A small image embedding model, trained from scratch.
Training: batches of 256, held-out accuracy 43%.
Data: trained on photos of plants, animals and fungi (iNaturalist), 155796 training examples, 9.7 epochs.
Rows from block 10, named by matrix and row number. Rows with one number belong to one attention dimension. Each number is 200 + 40 x the weight over its row's rms, rounded and kept within 0 to 999. All counts start at 0. After the name is the row's rms in percent of the matrix's.
# q: attention query, key and value (stacked) (model.blocks.10.attn.qkv.weight, 480x160, the q third), inputs 108-159
# k: attention query, key and value (stacked) (model.blocks.10.attn.qkv.weight, 480x160, the k third), inputs 108-159
q.72,107,166,229,221,216,250,261,199,153,202,195,181,175,218,180,205,185,194,221,264,154,226,258,240,152,217,184,241,230,160,160,144,159,123,228,186,200,163,128,214,291,101,220,207,293,148,204,157,155,268,228,138,177
q.73,094,246,286,180,172,215,240,235,174,211,172,248,207,164,265,249,228,203,206,236,255,223,156,148,145,274,184,229,190,158,156,281,187,217,193,181,145,208,201,297,163,233,198,246,189,212,145,190,185,237,204,177,215
q.74,093,189,159,182,141,294,236,193,246,206,160,195,165,215,140,113,215,202,233,177,195,139,231,228,249,164,180,255,244,196,269,210,171,249,155,198,186,200,223,238,99,259,204,160,253,239,293,155,219,173,193,241,185
q.75,097,281,269,210,182,223,214,243,127,192,152,230,259,267,268,239,180,196,185,194,168,280,219,197,255,199,235,176,232,228,203,213,249,161,167,143,188,237,215,171,186,126,117,142,203,192,199,176,146,254,207,209,152
q.76,103,212,154,207,169,178,207,193,191,125,243,231,187,191,223,225,263,225,137,238,161,197,176,139,251,153,177,145,207,137,225,215,249,225,227,216,204,193,178,122,195,210,219,238,143,269,186,198,203,187,187,241,207
q.77,097,239,266,223,248,120,201,217,231,164,161,213,194,297,209,181,234,139,176,126,131,188,161,169,196,242,265,152,238,226,153,207,220,257,235,251,166,225,184,139,166,117,285,215,169,239,180,246,164,165,159,242,148
q.78,085,245,263,223,256,267,251,202,187,152,245,189,141,206,243,207,148,130,221,208,213,220,197,229,249,174,89,158,204,310,200,168,179,247,252,142,178,152,196,247,165,185,217,169,182,214,200,194,162,219,226,162,194
q.79,099,216,191,223,239,204,242,227,243,233,256,152,206,201,303,139,186,150,197,157,214,189,210,221,171,203,196,278,161,168,211,190,158,278,192,232,165,231,157,210,252,223,174,214,239,223,125,142,236,208,204,300,153
q.80,096,205,184,180,176,148,143,239,160,194,202,203,178,188,235,221,204,199,192,223,212,207,251,204,209,165,182,136,175,204,217,192,225,224,152,224,216,166,207,187,135,154,158,185,152,121,145,191,174,256,219,185,229
q.81,105,155,162,127,191,185,95,193,212,291,203,247,184,188,195,251,229,217,174,188,249,233,150,185,148,204,307,227,116,233,153,259,241,86,264,223,239,227,219,194,222,196,214,250,255,197,231,226,174,196,203,249,243
q.82,096,130,211,162,246,238,212,207,191,211,201,185,171,216,281,209,186,114,209,168,186,178,175,137,211,154,197,157,222,274,281,241,169,212,126,308,205,181,155,197,261,261,132,182,193,179,226,194,185,181,197,207,170
q.83,090,226,175,283,232,254,229,220,189,182,193,171,159,219,203,219,190,192,211,206,256,264,242,262,178,168,156,238,228,177,222,207,218,159,142,198,188,182,199,206,188,181,247,127,238,118,180,224,234,279,185,190,204
q.84,097,254,193,165,207,153,146,164,211,207,188,241,210,207,258,151,106,246,313,181,241,189,219,157,222,221,227,202,118,192,222,200,202,232,258,159,182,147,219,236,178,229,181,186,211,142,183,202,294,160,263,229,207
q.85,095,196,130,229,240,241,135,128,220,199,148,132,256,264,183,294,218,171,226,187,152,170,125,239,221,261,184,142,276,227,188,190,162,207,146,95,197,166,252,150,225,173,224,252,135,194,203,221,185,158,232,178,203
q.86,103,277,204,165,212,229,210,234,213,232,278,273,146,166,174,210,147,191,233,205,177,200,233,301,164,266,179,215,240,206,222,209,196,201,210,199,167,236,192,193,171,259,235,140,259,236,231,241,185,224,194,204,210
q.87,099,184,216,259,188,190,273,167,254,196,256,179,278,204,106,246,193,223,228,230,201,184,194,189,249,308,214,157,179,102,198,138,225,240,158,167,176,237,232,184,177,177,168,157,177,243,192,228,231,196,179,191,154
q.88,091,195,136,194,97,271,186,270,169,200,230,154,178,174,244,218,306,187,203,192,221,181,159,220,243,177,162,194,213,210,194,129,129,173,191,203,223,250,234,274,192,226,193,266,205,198,210,190,194,176,248,168,226
q.89,109,174,251,224,159,201,154,184,221,215,178,161,158,174,166,129,273,162,205,184,239,182,212,210,155,168,250,235,216,162,119,154,243,185,217,233,257,133,316,249,235,223,247,202,196,167,136,216,239,153,232,177,183
q.90,092,132,181,169,223,185,107,208,133,222,227,237,189,215,210,210,242,180,209,221,175,214,169,173,231,132,267,276,183,172,306,193,192,232,178,171,205,190,215,150,174,209,207,252,229,216,228,221,204,204,238,296,126
q.91,106,246,235,186,188,244,167,174,205,139,159,121,189,177,99,270,200,305,163,151,240,222,210,205,203,186,179,166,217,187,148,163,267,140,207,168,243,219,253,260,225,226,214,159,163,217,165,192,169,242,198,135,192
q.92,103,204,200,148,184,137,218,193,181,161,220,187,184,176,184,302,244,212,218,218,118,199,200,154,265,172,238,130,186,182,235,145,241,209,192,199,206,158,218,239,173,207,185,172,217,140,218,219,131,233,245,86,149
q.93,103,201,186,185,234,165,174,178,233,150,216,252,234,219,196,235,199,201,226,152,229,185,267,241,197,139,185,179,180,224,214,135,147,227,213,218,194,239,120,177,169,197,158,242,159,226,199,141,235,161,142,119,186
q.94,101,160,158,224,232,149,186,172,205,202,149,162,242,171,175,128,218,204,212,200,204,196,220,200,185,246,175,180,216,268,185,239,143,145,204,179,165,198,179,192,202,203,212,236,188,165,205,235,228,198,273,111,277
q.95,095,227,131,199,166,133,209,200,193,230,221,242,235,133,257,176,164,190,229,241,175,185,180,198,221,230,200,222,170,253,134,323,176,225,182,180,174,264,180,199,311,241,223,185,198,189,194,271,200,171,221,154,177
q.96,114,205,204,269,143,260,181,224,295,142,188,184,268,190,214,109,150,201,194,266,183,177,169,190,217,95,176,265,160,191,218,236,136,238,144,207,145,180,218,198,176,233,189,136,254,272,166,168,201,104,230,135,236
q.97,094,228,181,140,197,217,177,186,243,160,229,234,169,263,146,237,151,147,154,181,193,167,142,225,222,229,213,157,223,274,196,241,237,172,200,229,180,168,205,152,180,219,184,142,208,210,197,159,181,141,173,200,152
q.98,105,188,276,193,152,135,190,226,252,204,216,154,222,176,227,142,214,167,274,117,238,182,188,171,258,194,153,193,160,161,223,275,179,158,145,227,207,244,214,197,228,177,216,220,180,187,187,200,191,203,214,218,244
q.99,104,181,224,186,221,261,219,220,224,177,163,256,142,198,199,204,243,302,293,241,206,198,219,258,273,192,231,115,268,158,188,201,210,204,199,180,174,185,152,175,183,173,152,218,188,173,231,213,188,220,169,245,242
q.100,106,248,163,187,267,184,214,204,166,183,201,179,127,174,203,203,149,303,254,171,218,246,200,161,160,163,156,304,166,156,191,137,243,290,181,129,207,207,184,285,204,235,174,125,227,149,198,211,218,228,238,188,245
q.101,094,120,186,200,200,174,225,177,271,228,224,178,212,233,111,207,239,171,247,169,206,228,154,222,150,223,205,189,234,136,160,98,179,193,220,240,159,141,255,216,204,262,228,158,260,255,168,225,206,202,158,214,301
q.102,093,247,221,185,218,169,183,233,174,179,201,215,194,167,161,203,231,145,214,208,156,125,164,143,177,259,205,149,164,263,281,173,202,225,128,197,250,248,194,266,185,203,194,203,151,127,204,154,119,132,205,194,170
q.103,089,232,195,265,136,204,171,192,181,256,200,238,187,137,249,202,193,221,212,193,173,158,161,171,260,198,199,187,248,132,135,178,230,219,244,247,267,124,191,225,176,157,165,187,162,234,147,219,207,184,140,163,210
q.104,109,164,193,259,236,208,241,215,196,213,181,183,222,134,255,193,174,237,241,197,275,241,157,134,184,191,189,215,176,202,250,162,202,242,193,166,183,234,168,259,252,264,180,247,234,204,144,230,231,200,234,245,178
q.105,100,169,196,230,148,233,200,236,120,180,232,268,202,215,128,290,229,190,199,187,132,308,179,197,243,173,208,187,204,212,199,235,245,144,261,169,254,210,204,245,246,173,125,224,247,156,198,204,150,201,198,188,153
q.106,104,237,146,188,231,217,178,219,209,213,141,243,209,265,249,241,190,139,212,221,210,154,176,168,181,224,242,239,173,198,171,184,181,264,169,137,150,114,158,179,225,160,206,180,216,200,178,268,200,163,213,246,242
q.107,104,165,211,181,215,256,191,185,209,150,175,171,188,124,220,226,200,169,175,206,254,190,219,179,182,122,157,219,247,178,201,181,145,125,182,258,203,165,192,165,168,153,196,239,263,172,161,195,235,253,187,253,205
q.108,097,142,182,214,265,186,191,162,254,277,157,234,195,213,251,152,204,172,176,212,136,175,245,281,250,244,221,203,169,133,159,105,141,176,249,225,127,214,239,152,212,237,226,175,132,182,215,138,198,278,262,206,286
q.109,100,134,180,212,162,190,145,193,158,200,252,215,204,183,203,180,282,140,131,235,212,169,175,198,227,242,201,157,246,213,180,219,207,200,196,208,157,168,228,271,189,111,246,226,177,125,197,176,234,173,207,229,273
q.110,099,297,261,174,222,234,187,195,179,147,236,236,173,226,177,270,196,215,209,192,161,195,244,128,145,180,239,172,192,168,149,146,239,278,178,231,248,223,252,239,102,167,201,210,208,179,172,157,212,282,237,220,152
q.111,113,277,277,203,212,168,258,169,167,163,154,161,229,221,180,224,207,239,234,190,137,203,289,229,119,218,183,230,220,172,156,297,230,177,201,196,187,163,149,243,259,175,202,230,148,256,143,240,193,216,182,211,119
q.112,102,214,244,194,273,200,231,167,113,186,236,106,157,211,232,212,271,262,189,187,255,164,217,206,120,217,130,198,217,193,295,217,183,159,186,214,242,231,202,216,214,175,153,201,154,137,188,202,167,239,296,103,189
q.113,112,186,208,165,221,177,184,169,170,250,256,229,189,210,222,153,250,184,152,222,131,183,163,173,194,226,296,178,214,261,185,169,218,240,219,81,130,214,183,134,196,157,252,182,196,194,243,258,180,200,231,214,227
q.114,103,162,170,262,196,164,261,180,210,280,166,241,260,153,208,177,155,231,158,244,215,220,182,237,173,225,162,153,253,204,211,151,149,157,212,153,276,255,147,178,194,208,163,129,158,211,220,193,155,134,172,183,212
q.115,102,153,275,214,141,114,232,214,183,171,206,161,245,254,128,190,188,215,207,217,191,253,243,191,159,129,267,255,227,204,190,223,157,228,182,220,208,247,155,248,192,234,239,201,134,214,170,261,196,244,163,163,229
q.116,098,210,239,231,231,253,202,252,128,162,231,152,178,218,202,94,175,217,172,173,189,284,168,219,190,207,269,177,165,296,159,240,238,248,200,267,224,188,178,197,182,224,246,154,277,254,220,186,209,143,177,180,176
q.117,101,243,186,195,168,204,143,184,188,262,222,269,161,227,191,238,113,113,268,223,206,220,193,230,228,251,167,175,176,228,230,239,153,217,124,221,198,201,180,105,153,219,228,268,190,297,250,172,181,188,83,207,165
q.118,099,181,177,252,268,191,243,229,184,173,204,246,253,194,166,234,274,240,240,146,305,211,266,232,166,209,260,211,222,241,269,174,213,208,237,136,190,175,175,153,154,224,153,204,201,220,191,210,200,244,205,160,99
q.119,102,195,170,168,195,192,213,159,242,282,215,214,228,199,149,209,211,135,124,253,160,270,191,194,183,236,179,278,250,189,133,229,153,132,164,174,184,236,215,147,241,250,220,256,138,211,306,272,206,284,148,272,204
q.120,113,189,135,129,143,208,207,211,193,230,166,161,217,280,162,166,210,221,181,196,194,196,229,244,215,219,164,145,151,184,191,275,183,147,250,248,284,194,150,237,233,249,172,257,234,169,134,173,163,220,193,186,167
q.121,100,283,198,121,190,217,196,197,127,167,220,185,180,166,175,160,245,213,185,127,203,201,286,211,171,229,174,234,172,210,243,223,267,190,192,242,229,283,264,184,232,197,259,223,180,144,207,224,247,155,204,193,170
q.122,104,209,155,249,184,200,186,217,241,212,127,202,179,268,216,193,158,263,163,275,212,102,127,177,251,247,178,205,133,210,221,144,119,238,225,197,212,103,236,239,141,207,236,176,194,188,235,136,193,171,231,188,123
q.123,109,165,189,213,175,206,170,136,235,151,186,143,270,195,198,234,189,144,225,243,202,271,178,246,181,185,225,161,242,195,191,207,253,159,251,175,220,272,201,134,234,198,202,239,242,181,233,134,221,94,202,193,204
q.124,110,187,235,180,186,155,176,222,233,211,203,185,208,189,219,196,187,173,162,130,221,154,212,214,246,145,213,228,176,226,179,147,122,239,219,148,143,182,241,226,192,216,289,145,199,225,212,209,186,277,213,253,230
q.125,115,238,169,225,303,238,223,251,190,198,179,142,113,157,204,221,223,245,158,126,216,176,217,216,173,199,219,249,206,217,230,196,235,211,237,234,144,249,244,134,140,155,101,174,202,167,215,281,232,255,223,160,175
q.126,096,136,204,145,153,182,182,172,290,240,198,202,136,229,305,235,173,208,228,273,111,182,188,191,312,166,159,194,148,206,203,196,269,233,220,211,202,206,239,171,306,225,213,259,203,237,269,171,222,225,250,223,198
q.127,098,167,157,200,141,222,174,195,140,159,208,232,243,120,211,200,184,141,173,171,299,203,240,168,256,196,172,167,200,234,196,237,261,140,189,266,251,174,200,253,189,151,159,194,189,233,232,145,258,164,159,147,237
q.128,088,136,204,210,246,182,173,209,216,177,165,263,170,233,220,200,164,259,221,210,176,230,187,203,258,178,236,252,195,191,224,259,213,210,215,277,195,196,195,244,146,226,203,247,158,148,124,192,204,247,210,160,186
q.129,100,198,133,179,157,228,242,151,240,286,250,250,149,207,221,202,215,186,243,172,210,243,207,167,278,181,186,147,249,245,174,208,214,194,240,178,172,149,178,189,228,201,205,241,211,195,284,182,143,204,194,204,195
q.130,103,156,186,238,200,281,221,238,208,194,149,181,179,192,210,213,235,245,277,226,159,205,153,276,147,249,232,173,127,198,169,174,258,213,140,227,210,200,196,154,121,117,202,197,192,132,213,222,210,182,245,209,177
q.131,097,205,165,276,172,158,241,208,300,133,267,185,129,167,209,247,164,223,174,213,228,209,199,270,201,258,228,219,234,222,234,191,109,219,155,169,211,174,215,231,193,136,159,162,156,203,211,162,151,163,194,247,238
q.132,105,240,235,149,171,183,241,177,123,181,189,231,244,216,201,234,136,246,119,182,246,161,128,242,184,172,249,263,224,180,220,277,209,239,142,239,203,250,185,200,190,206,122,197,158,242,214,158,222,234,255,200,303
q.133,099,171,206,225,225,169,168,179,138,253,199,167,195,190,268,181,194,118,197,183,182,195,197,212,131,237,171,262,235,235,230,221,211,270,202,209,186,222,138,284,179,166,187,142,202,213,196,182,238,151,152,185,120
q.134,100,257,200,208,238,115,209,248,171,146,182,146,271,206,283,318,179,219,160,248,178,122,188,241,214,199,176,210,172,185,173,317,229,181,209,193,210,233,146,212,206,206,214,223,171,175,183,250,172,230,263,183,197
k.72,101,134,189,184,193,246,194,173,274,177,207,241,156,171,242,214,193,222,153,270,154,204,103,229,222,210,217,194,150,271,194,143,235,220,182,243,216,204,223,227,216,201,166,215,207,259,168,164,147,188,184,213,216
k.73,104,166,138,161,206,214,245,270,188,220,226,153,197,202,158,178,202,256,244,258,213,234,218,193,174,267,222,212,181,124,237,188,202,252,212,195,259,218,219,188,162,151,228,186,205,207,204,208,197,194,186,149,260
k.74,096,173,168,235,200,199,199,187,216,190,204,206,245,261,173,189,290,136,123,245,219,144,191,194,246,192,169,215,220,164,219,224,142,195,270,182,187,194,131,244,181,249,196,269,241,208,158,202,216,219,216,216,165
k.75,101,182,269,172,199,227,252,180,254,242,222,187,157,162,129,145,64,224,256,200,190,161,189,211,167,181,201,130,265,150,138,177,217,137,249,124,250,272,143,116,158,205,280,169,179,196,171,222,207,183,156,170,224
k.76,095,222,200,139,244,165,122,173,231,221,167,210,250,163,233,177,203,208,213,119,238,187,227,265,220,183,162,283,135,229,228,197,204,194,263,261,182,171,191,215,237,191,189,169,195,212,255,168,181,221,174,191,222
k.77,096,301,174,187,227,185,177,178,217,197,183,106,305,196,288,236,228,159,238,238,241,266,195,177,242,183,249,91,246,233,250,186,110,224,200,200,216,169,117,257,229,137,287,175,249,185,200,228,251,205,208,162,154
k.78,093,198,229,197,162,223,198,191,214,257,194,228,192,214,250,183,204,144,127,182,211,256,175,222,152,208,219,165,217,207,126,187,178,156,242,214,188,209,219,143,162,240,226,199,269,200,151,282,212,287,148,216,243
k.79,096,192,171,236,283,146,185,255,140,115,254,79,137,253,188,205,215,197,286,203,192,177,167,226,235,251,171,234,177,196,206,273,242,216,156,197,202,225,209,171,245,241,228,168,152,263,224,168,183,144,209,252,222
k.80,094,150,191,154,197,193,245,223,268,257,245,170,170,214,206,176,203,176,191,132,218,159,263,215,74,254,213,216,224,176,140,157,172,196,257,225,161,175,196,222,185,178,127,182,181,210,201,166,198,241,158,231,241
k.81,113,165,154,152,240,203,225,197,166,218,187,226,172,142,290,184,144,239,175,268,159,213,170,195,204,198,130,243,160,191,195,275,236,152,197,197,170,244,238,186,285,139,253,168,150,220,182,223,246,149,235,280,234
k.82,098,196,217,284,221,136,150,192,182,155,193,183,164,181,241,221,249,178,123,227,201,193,237,186,204,197,159,243,157,216,214,211,169,194,144,222,227,179,190,266,201,225,136,234,202,221,207,157,195,228,219,169,193
k.83,099,205,202,226,160,169,201,199,178,193,202,187,231,274,269,215,144,206,208,199,256,169,233,172,176,207,210,242,203,217,185,243,146,193,220,151,163,187,180,208,212,252,123,223,231,234,229,199,288,248,191,209,150
k.84,102,223,241,144,161,201,258,234,120,185,124,258,152,179,279,182,206,240,249,178,140,248,161,273,214,132,185,199,195,206,200,207,311,145,153,253,231,159,251,188,168,253,170,268,157,199,158,221,221,213,143,234,153
k.85,107,184,231,169,140,213,259,149,187,209,166,260,201,203,121,190,248,152,222,184,225,133,171,115,223,201,247,207,165,276,205,182,175,216,179,122,149,222,218,130,208,201,192,135,222,153,251,204,188,118,181,130,164
k.86,107,155,186,221,207,234,261,244,137,221,205,145,224,270,250,200,178,190,193,193,207,189,197,166,176,172,188,159,195,193,248,285,168,233,241,239,226,172,215,205,78,204,244,270,231,229,197,221,221,259,195,215,246
k.87,095,211,109,227,135,181,160,201,116,214,210,244,230,167,180,207,243,170,290,203,171,193,198,202,166,120,253,202,188,244,156,210,179,192,112,207,168,210,190,188,226,212,205,209,230,76,175,195,175,190,175,145,83
k.88,095,251,172,273,198,224,129,236,196,165,236,217,153,237,149,246,235,155,118,189,229,192,145,204,131,226,218,192,149,193,263,124,207,202,135,161,189,205,187,143,190,159,181,223,184,170,208,184,177,184,230,201,176
k.89,110,177,225,236,207,219,188,145,258,205,223,194,185,219,144,212,240,267,126,193,192,214,203,150,265,240,199,163,228,184,144,206,229,165,215,187,183,188,147,178,193,149,163,180,237,223,266,211,160,141,300,205,202
k.90,099,237,218,166,212,159,153,124,168,181,232,227,108,197,208,240,230,174,184,203,148,126,221,194,196,216,170,219,246,201,150,200,178,158,248,250,87,193,205,267,258,197,172,135,109,229,276,206,179,213,170,200,266
k.91,107,227,253,175,230,231,223,149,285,190,222,173,194,302,157,210,160,103,123,213,178,206,165,191,173,217,198,285,190,175,151,200,187,242,236,152,183,178,191,220,220,164,211,168,202,184,152,210,201,172,279,252,214
k.92,109,236,211,194,192,225,119,142,193,191,127,255,219,259,247,200,193,185,183,237,232,245,166,183,296,226,189,206,217,221,230,225,206,148,227,239,182,160,273,257,167,230,147,139,196,220,160,198,215,168,135,238,242
k.93,109,224,218,206,191,198,138,166,201,190,232,177,179,179,156,195,185,151,313,215,129,198,270,245,183,226,220,184,149,218,257,214,214,226,176,189,231,262,206,222,232,174,204,255,218,121,220,150,200,189,161,216,209
k.94,107,201,160,250,210,247,248,206,233,248,236,206,246,195,229,176,203,206,144,202,280,191,217,200,158,242,190,263,270,155,164,206,173,282,167,176,240,206,249,270,199,197,178,159,232,121,162,149,181,224,152,188,189
k.95,092,247,212,207,163,157,240,191,179,222,245,192,164,122,160,162,201,178,209,114,245,255,247,165,130,235,188,174,146,161,167,195,216,172,181,210,175,162,261,232,192,217,253,203,202,175,229,197,215,270,278,255,204
k.96,106,257,144,203,133,216,188,189,193,201,165,240,223,210,222,199,197,198,261,223,243,164,252,177,177,191,193,202,232,256,187,178,170,166,220,207,210,196,234,165,228,152,205,196,251,240,184,136,279,168,180,154,115
k.97,097,171,142,202,179,227,227,254,187,133,190,196,229,133,223,249,159,232,142,173,156,269,193,213,162,212,149,188,191,220,208,205,196,250,92,202,174,213,227,241,153,253,264,156,186,203,247,168,199,206,166,265,256
k.98,110,235,198,183,241,237,180,217,164,125,259,157,226,226,187,240,147,205,91,189,171,130,195,193,202,152,144,168,222,249,173,194,262,208,184,126,211,282,156,109,167,194,211,184,219,195,158,187,183,189,203,217,188
k.99,104,176,247,266,169,154,270,133,133,135,245,213,190,153,218,180,220,193,256,194,196,248,218,287,193,190,190,222,190,164,224,202,206,213,222,283,253,102,209,237,202,202,116,210,212,187,199,211,174,238,180,158,254
k.100,095,236,192,218,215,249,139,156,205,198,156,203,208,176,202,150,224,173,189,241,200,135,297,196,228,202,217,143,194,208,269,263,199,229,190,111,253,199,166,204,190,204,170,223,171,145,237,212,239,168,202,220,202
k.101,099,174,159,270,201,128,234,199,162,196,188,197,184,169,210,180,87,117,251,305,222,197,180,200,126,228,185,153,173,183,171,155,268,261,246,263,167,204,200,242,205,192,251,163,113,200,273,180,216,189,108,203,213
k.102,097,203,166,202,198,254,170,208,220,258,189,200,278,238,255,232,182,235,119,173,132,249,182,253,183,243,228,262,140,172,161,182,280,210,147,288,152,151,197,226,248,167,178,184,175,213,241,186,160,265,264,190,234
k.103,087,277,195,236,194,156,191,155,299,181,184,233,202,158,257,261,188,124,231,224,316,199,208,153,199,152,149,206,179,125,132,182,206,178,226,259,234,228,189,188,203,192,192,147,231,196,207,160,227,121,200,245,152
k.104,112,172,229,157,287,223,104,202,223,213,175,222,207,226,183,194,224,210,198,254,124,157,192,199,196,168,203,188,174,155,210,275,160,180,197,122,199,211,155,206,195,237,229,157,187,267,257,202,238,160,237,170,196
k.105,109,244,151,196,237,181,239,174,143,207,208,170,182,183,190,240,229,214,220,175,153,214,124,208,181,180,182,206,237,117,240,201,199,211,171,250,168,132,177,236,229,204,154,185,213,209,184,244,289,255,170,182,180
k.106,113,189,198,191,217,147,213,209,212,122,138,250,144,206,119,159,274,197,183,144,257,218,200,131,235,258,206,218,194,230,255,167,168,230,287,208,186,170,187,180,248,201,166,192,227,191,181,172,193,219,174,187,214
k.107,104,217,196,206,205,235,180,153,227,214,144,201,188,156,184,142,156,171,209,252,167,164,189,276,151,228,215,196,253,209,129,180,221,187,247,188,241,240,216,165,180,188,89,203,138,130,172,233,209,198,174,233,233
k.108,100,188,192,236,152,126,161,225,215,203,161,188,226,237,198,172,217,243,152,203,170,255,214,214,223,254,244,238,187,248,140,208,207,341,194,122,180,125,187,199,211,166,173,200,209,186,234,213,184,292,203,117,223
k.109,105,196,184,256,104,226,235,203,157,216,237,199,109,124,192,168,231,211,214,214,240,187,89,190,247,207,153,218,135,219,252,162,204,205,246,148,213,235,207,178,115,221,210,222,202,279,219,88,203,152,208,186,238
k.110,099,220,210,147,263,201,187,214,218,242,234,186,223,242,198,192,224,226,180,189,216,162,254,190,228,223,251,183,179,217,215,130,225,169,217,230,229,200,256,248,164,205,131,54,242,204,247,179,182,287,248,239,248
k.111,106,205,181,265,215,227,162,197,243,294,147,289,152,266,109,293,192,234,198,156,199,169,239,147,167,207,118,218,185,259,227,248,197,196,181,244,169,180,200,216,166,171,188,169,211,239,203,203,207,247,225,248,213
k.112,105,204,241,108,260,259,201,171,194,226,185,222,239,177,152,193,256,239,181,186,136,182,147,157,210,213,262,190,206,162,210,155,209,136,205,167,224,158,143,229,172,147,222,135,186,206,190,246,126,231,151,168,224
k.113,092,235,236,249,183,197,195,267,232,243,206,223,190,209,198,158,262,181,238,144,156,236,201,200,257,165,193,210,202,218,281,203,185,139,171,173,227,259,168,159,277,241,217,227,163,241,180,191,193,163,194,243,191
k.114,107,232,223,198,222,165,193,276,205,207,220,186,213,255,157,173,174,224,202,137,236,249,201,254,171,132,260,228,254,236,166,268,236,223,234,156,187,252,188,171,125,96,172,278,160,158,148,157,150,179,236,185,185
k.115,108,199,250,111,302,205,184,211,181,186,230,201,172,333,269,270,167,264,263,173,217,178,218,159,195,174,280,215,147,202,182,177,181,120,186,214,125,261,242,147,201,139,231,181,243,202,180,185,194,195,172,191,196
k.116,102,212,147,177,201,172,201,228,158,215,215,134,148,181,225,233,236,214,246,174,197,189,189,270,180,163,133,207,182,153,153,264,259,185,202,188,128,234,179,247,264,283,294,125,183,212,175,288,257,242,190,245,151
k.117,105,131,213,176,190,195,154,133,192,182,303,214,243,216,138,253,133,202,213,148,280,208,205,171,227,240,136,192,255,250,212,244,210,191,175,164,257,179,276,178,187,250,274,204,233,199,128,208,182,186,261,200,177
k.118,091,117,212,161,146,232,225,217,212,228,197,200,234,222,163,165,217,184,241,180,220,210,223,166,216,200,121,198,172,227,191,251,95,216,206,294,246,191,179,212,214,263,165,305,166,194,228,148,196,235,259,214,227
k.119,098,206,210,188,249,197,199,234,201,178,158,173,212,206,185,253,212,219,246,287,269,203,212,188,243,154,238,190,87,125,212,213,206,195,135,237,194,226,258,284,167,144,233,265,238,184,144,202,200,227,189,153,182
k.120,106,128,280,135,237,166,258,196,269,173,210,150,230,186,247,200,245,197,192,207,206,205,200,243,264,199,227,280,258,269,199,217,119,181,206,183,168,182,177,139,263,221,190,221,255,151,237,174,178,154,268,217,203
k.121,102,210,171,195,165,220,212,213,191,262,194,163,243,166,242,159,247,228,188,196,220,209,216,218,234,215,222,252,173,241,124,289,193,269,218,246,146,143,204,146,311,181,219,255,173,182,171,240,158,221,233,211,159
k.122,103,177,195,146,143,244,174,145,168,144,155,278,184,177,238,142,204,144,259,187,141,197,229,193,159,185,307,207,236,205,195,137,315,154,247,254,228,184,217,235,250,173,191,229,201,161,187,239,189,240,257,106,246
k.123,119,125,168,248,170,199,177,222,311,188,244,188,194,207,200,245,145,172,192,162,205,278,192,190,218,196,239,186,266,139,247,242,218,227,180,209,126,202,207,208,258,210,263,194,173,216,255,245,205,118,147,206,173
k.124,104,252,192,223,196,218,234,256,174,172,269,162,183,193,236,129,145,183,175,262,183,191,204,127,234,181,225,148,166,200,238,102,181,221,189,98,216,167,218,190,173,210,243,282,233,185,222,171,220,137,124,169,199
k.125,107,253,234,189,198,209,272,191,186,209,206,195,243,145,190,161,186,138,143,157,249,138,245,240,153,190,171,133,211,139,185,230,171,208,220,186,201,164,132,194,187,251,215,240,169,109,194,226,178,237,172,203,254
k.126,100,179,214,266,166,177,187,161,187,189,173,155,186,205,197,209,209,189,173,274,210,196,182,181,189,284,212,167,258,124,167,121,143,167,183,170,251,286,224,262,153,227,98,149,220,279,173,231,187,152,230,208,146
k.127,097,190,216,180,178,180,242,179,184,204,225,198,120,277,258,225,251,198,164,209,129,195,111,246,166,258,143,218,271,281,246,145,126,141,182,228,212,238,237,179,78,247,246,248,190,225,130,213,157,153,207,269,201
k.128,100,97,149,270,195,244,265,157,273,125,94,213,162,192,194,239,187,145,246,189,212,254,182,244,180,179,232,95,188,144,217,176,281,231,215,130,235,194,203,223,213,146,238,227,200,179,154,154,225,212,165,226,173
k.129,104,234,178,128,200,167,175,128,116,175,135,215,239,264,151,232,197,167,163,174,209,157,197,200,175,185,284,163,211,186,164,191,162,151,227,236,175,166,207,199,262,270,217,185,229,227,219,194,251,188,181,265,236
k.130,114,224,115,214,224,193,152,217,215,176,213,212,180,182,262,172,250,258,215,246,249,238,239,229,168,249,184,165,225,149,183,172,216,166,250,180,250,199,154,199,193,184,193,258,141,129,168,218,160,175,287,256,265
k.131,093,167,189,169,227,234,211,205,139,130,227,223,238,145,168,138,176,249,165,124,222,191,277,174,235,253,240,200,116,197,187,197,240,222,176,202,266,291,193,158,205,179,181,241,186,201,227,207,252,218,151,141,229
k.132,102,265,200,245,165,194,197,261,188,167,125,216,163,129,148,201,171,120,225,247,134,209,173,188,198,174,223,192,168,303,197,200,268,184,164,182,191,211,197,220,161,201,192,167,216,277,119,181,190,196,167,143,204
k.133,094,214,184,163,90,174,254,294,249,243,188,241,248,205,250,173,227,294,147,211,215,205,185,135,212,153,150,266,207,231,186,214,163,215,245,259,104,128,145,181,170,224,205,222,206,203,286,208,174,246,204,223,209
k.134,103,137,213,258,200,245,205,204,201,236,151,233,184,236,36,193,232,113,261,187,209,242,226,235,286,158,233,159,162,233,209,245,182,193,215,192,243,264,275,194,186,150,233,254,228,213,136,192,265,217,154,170,161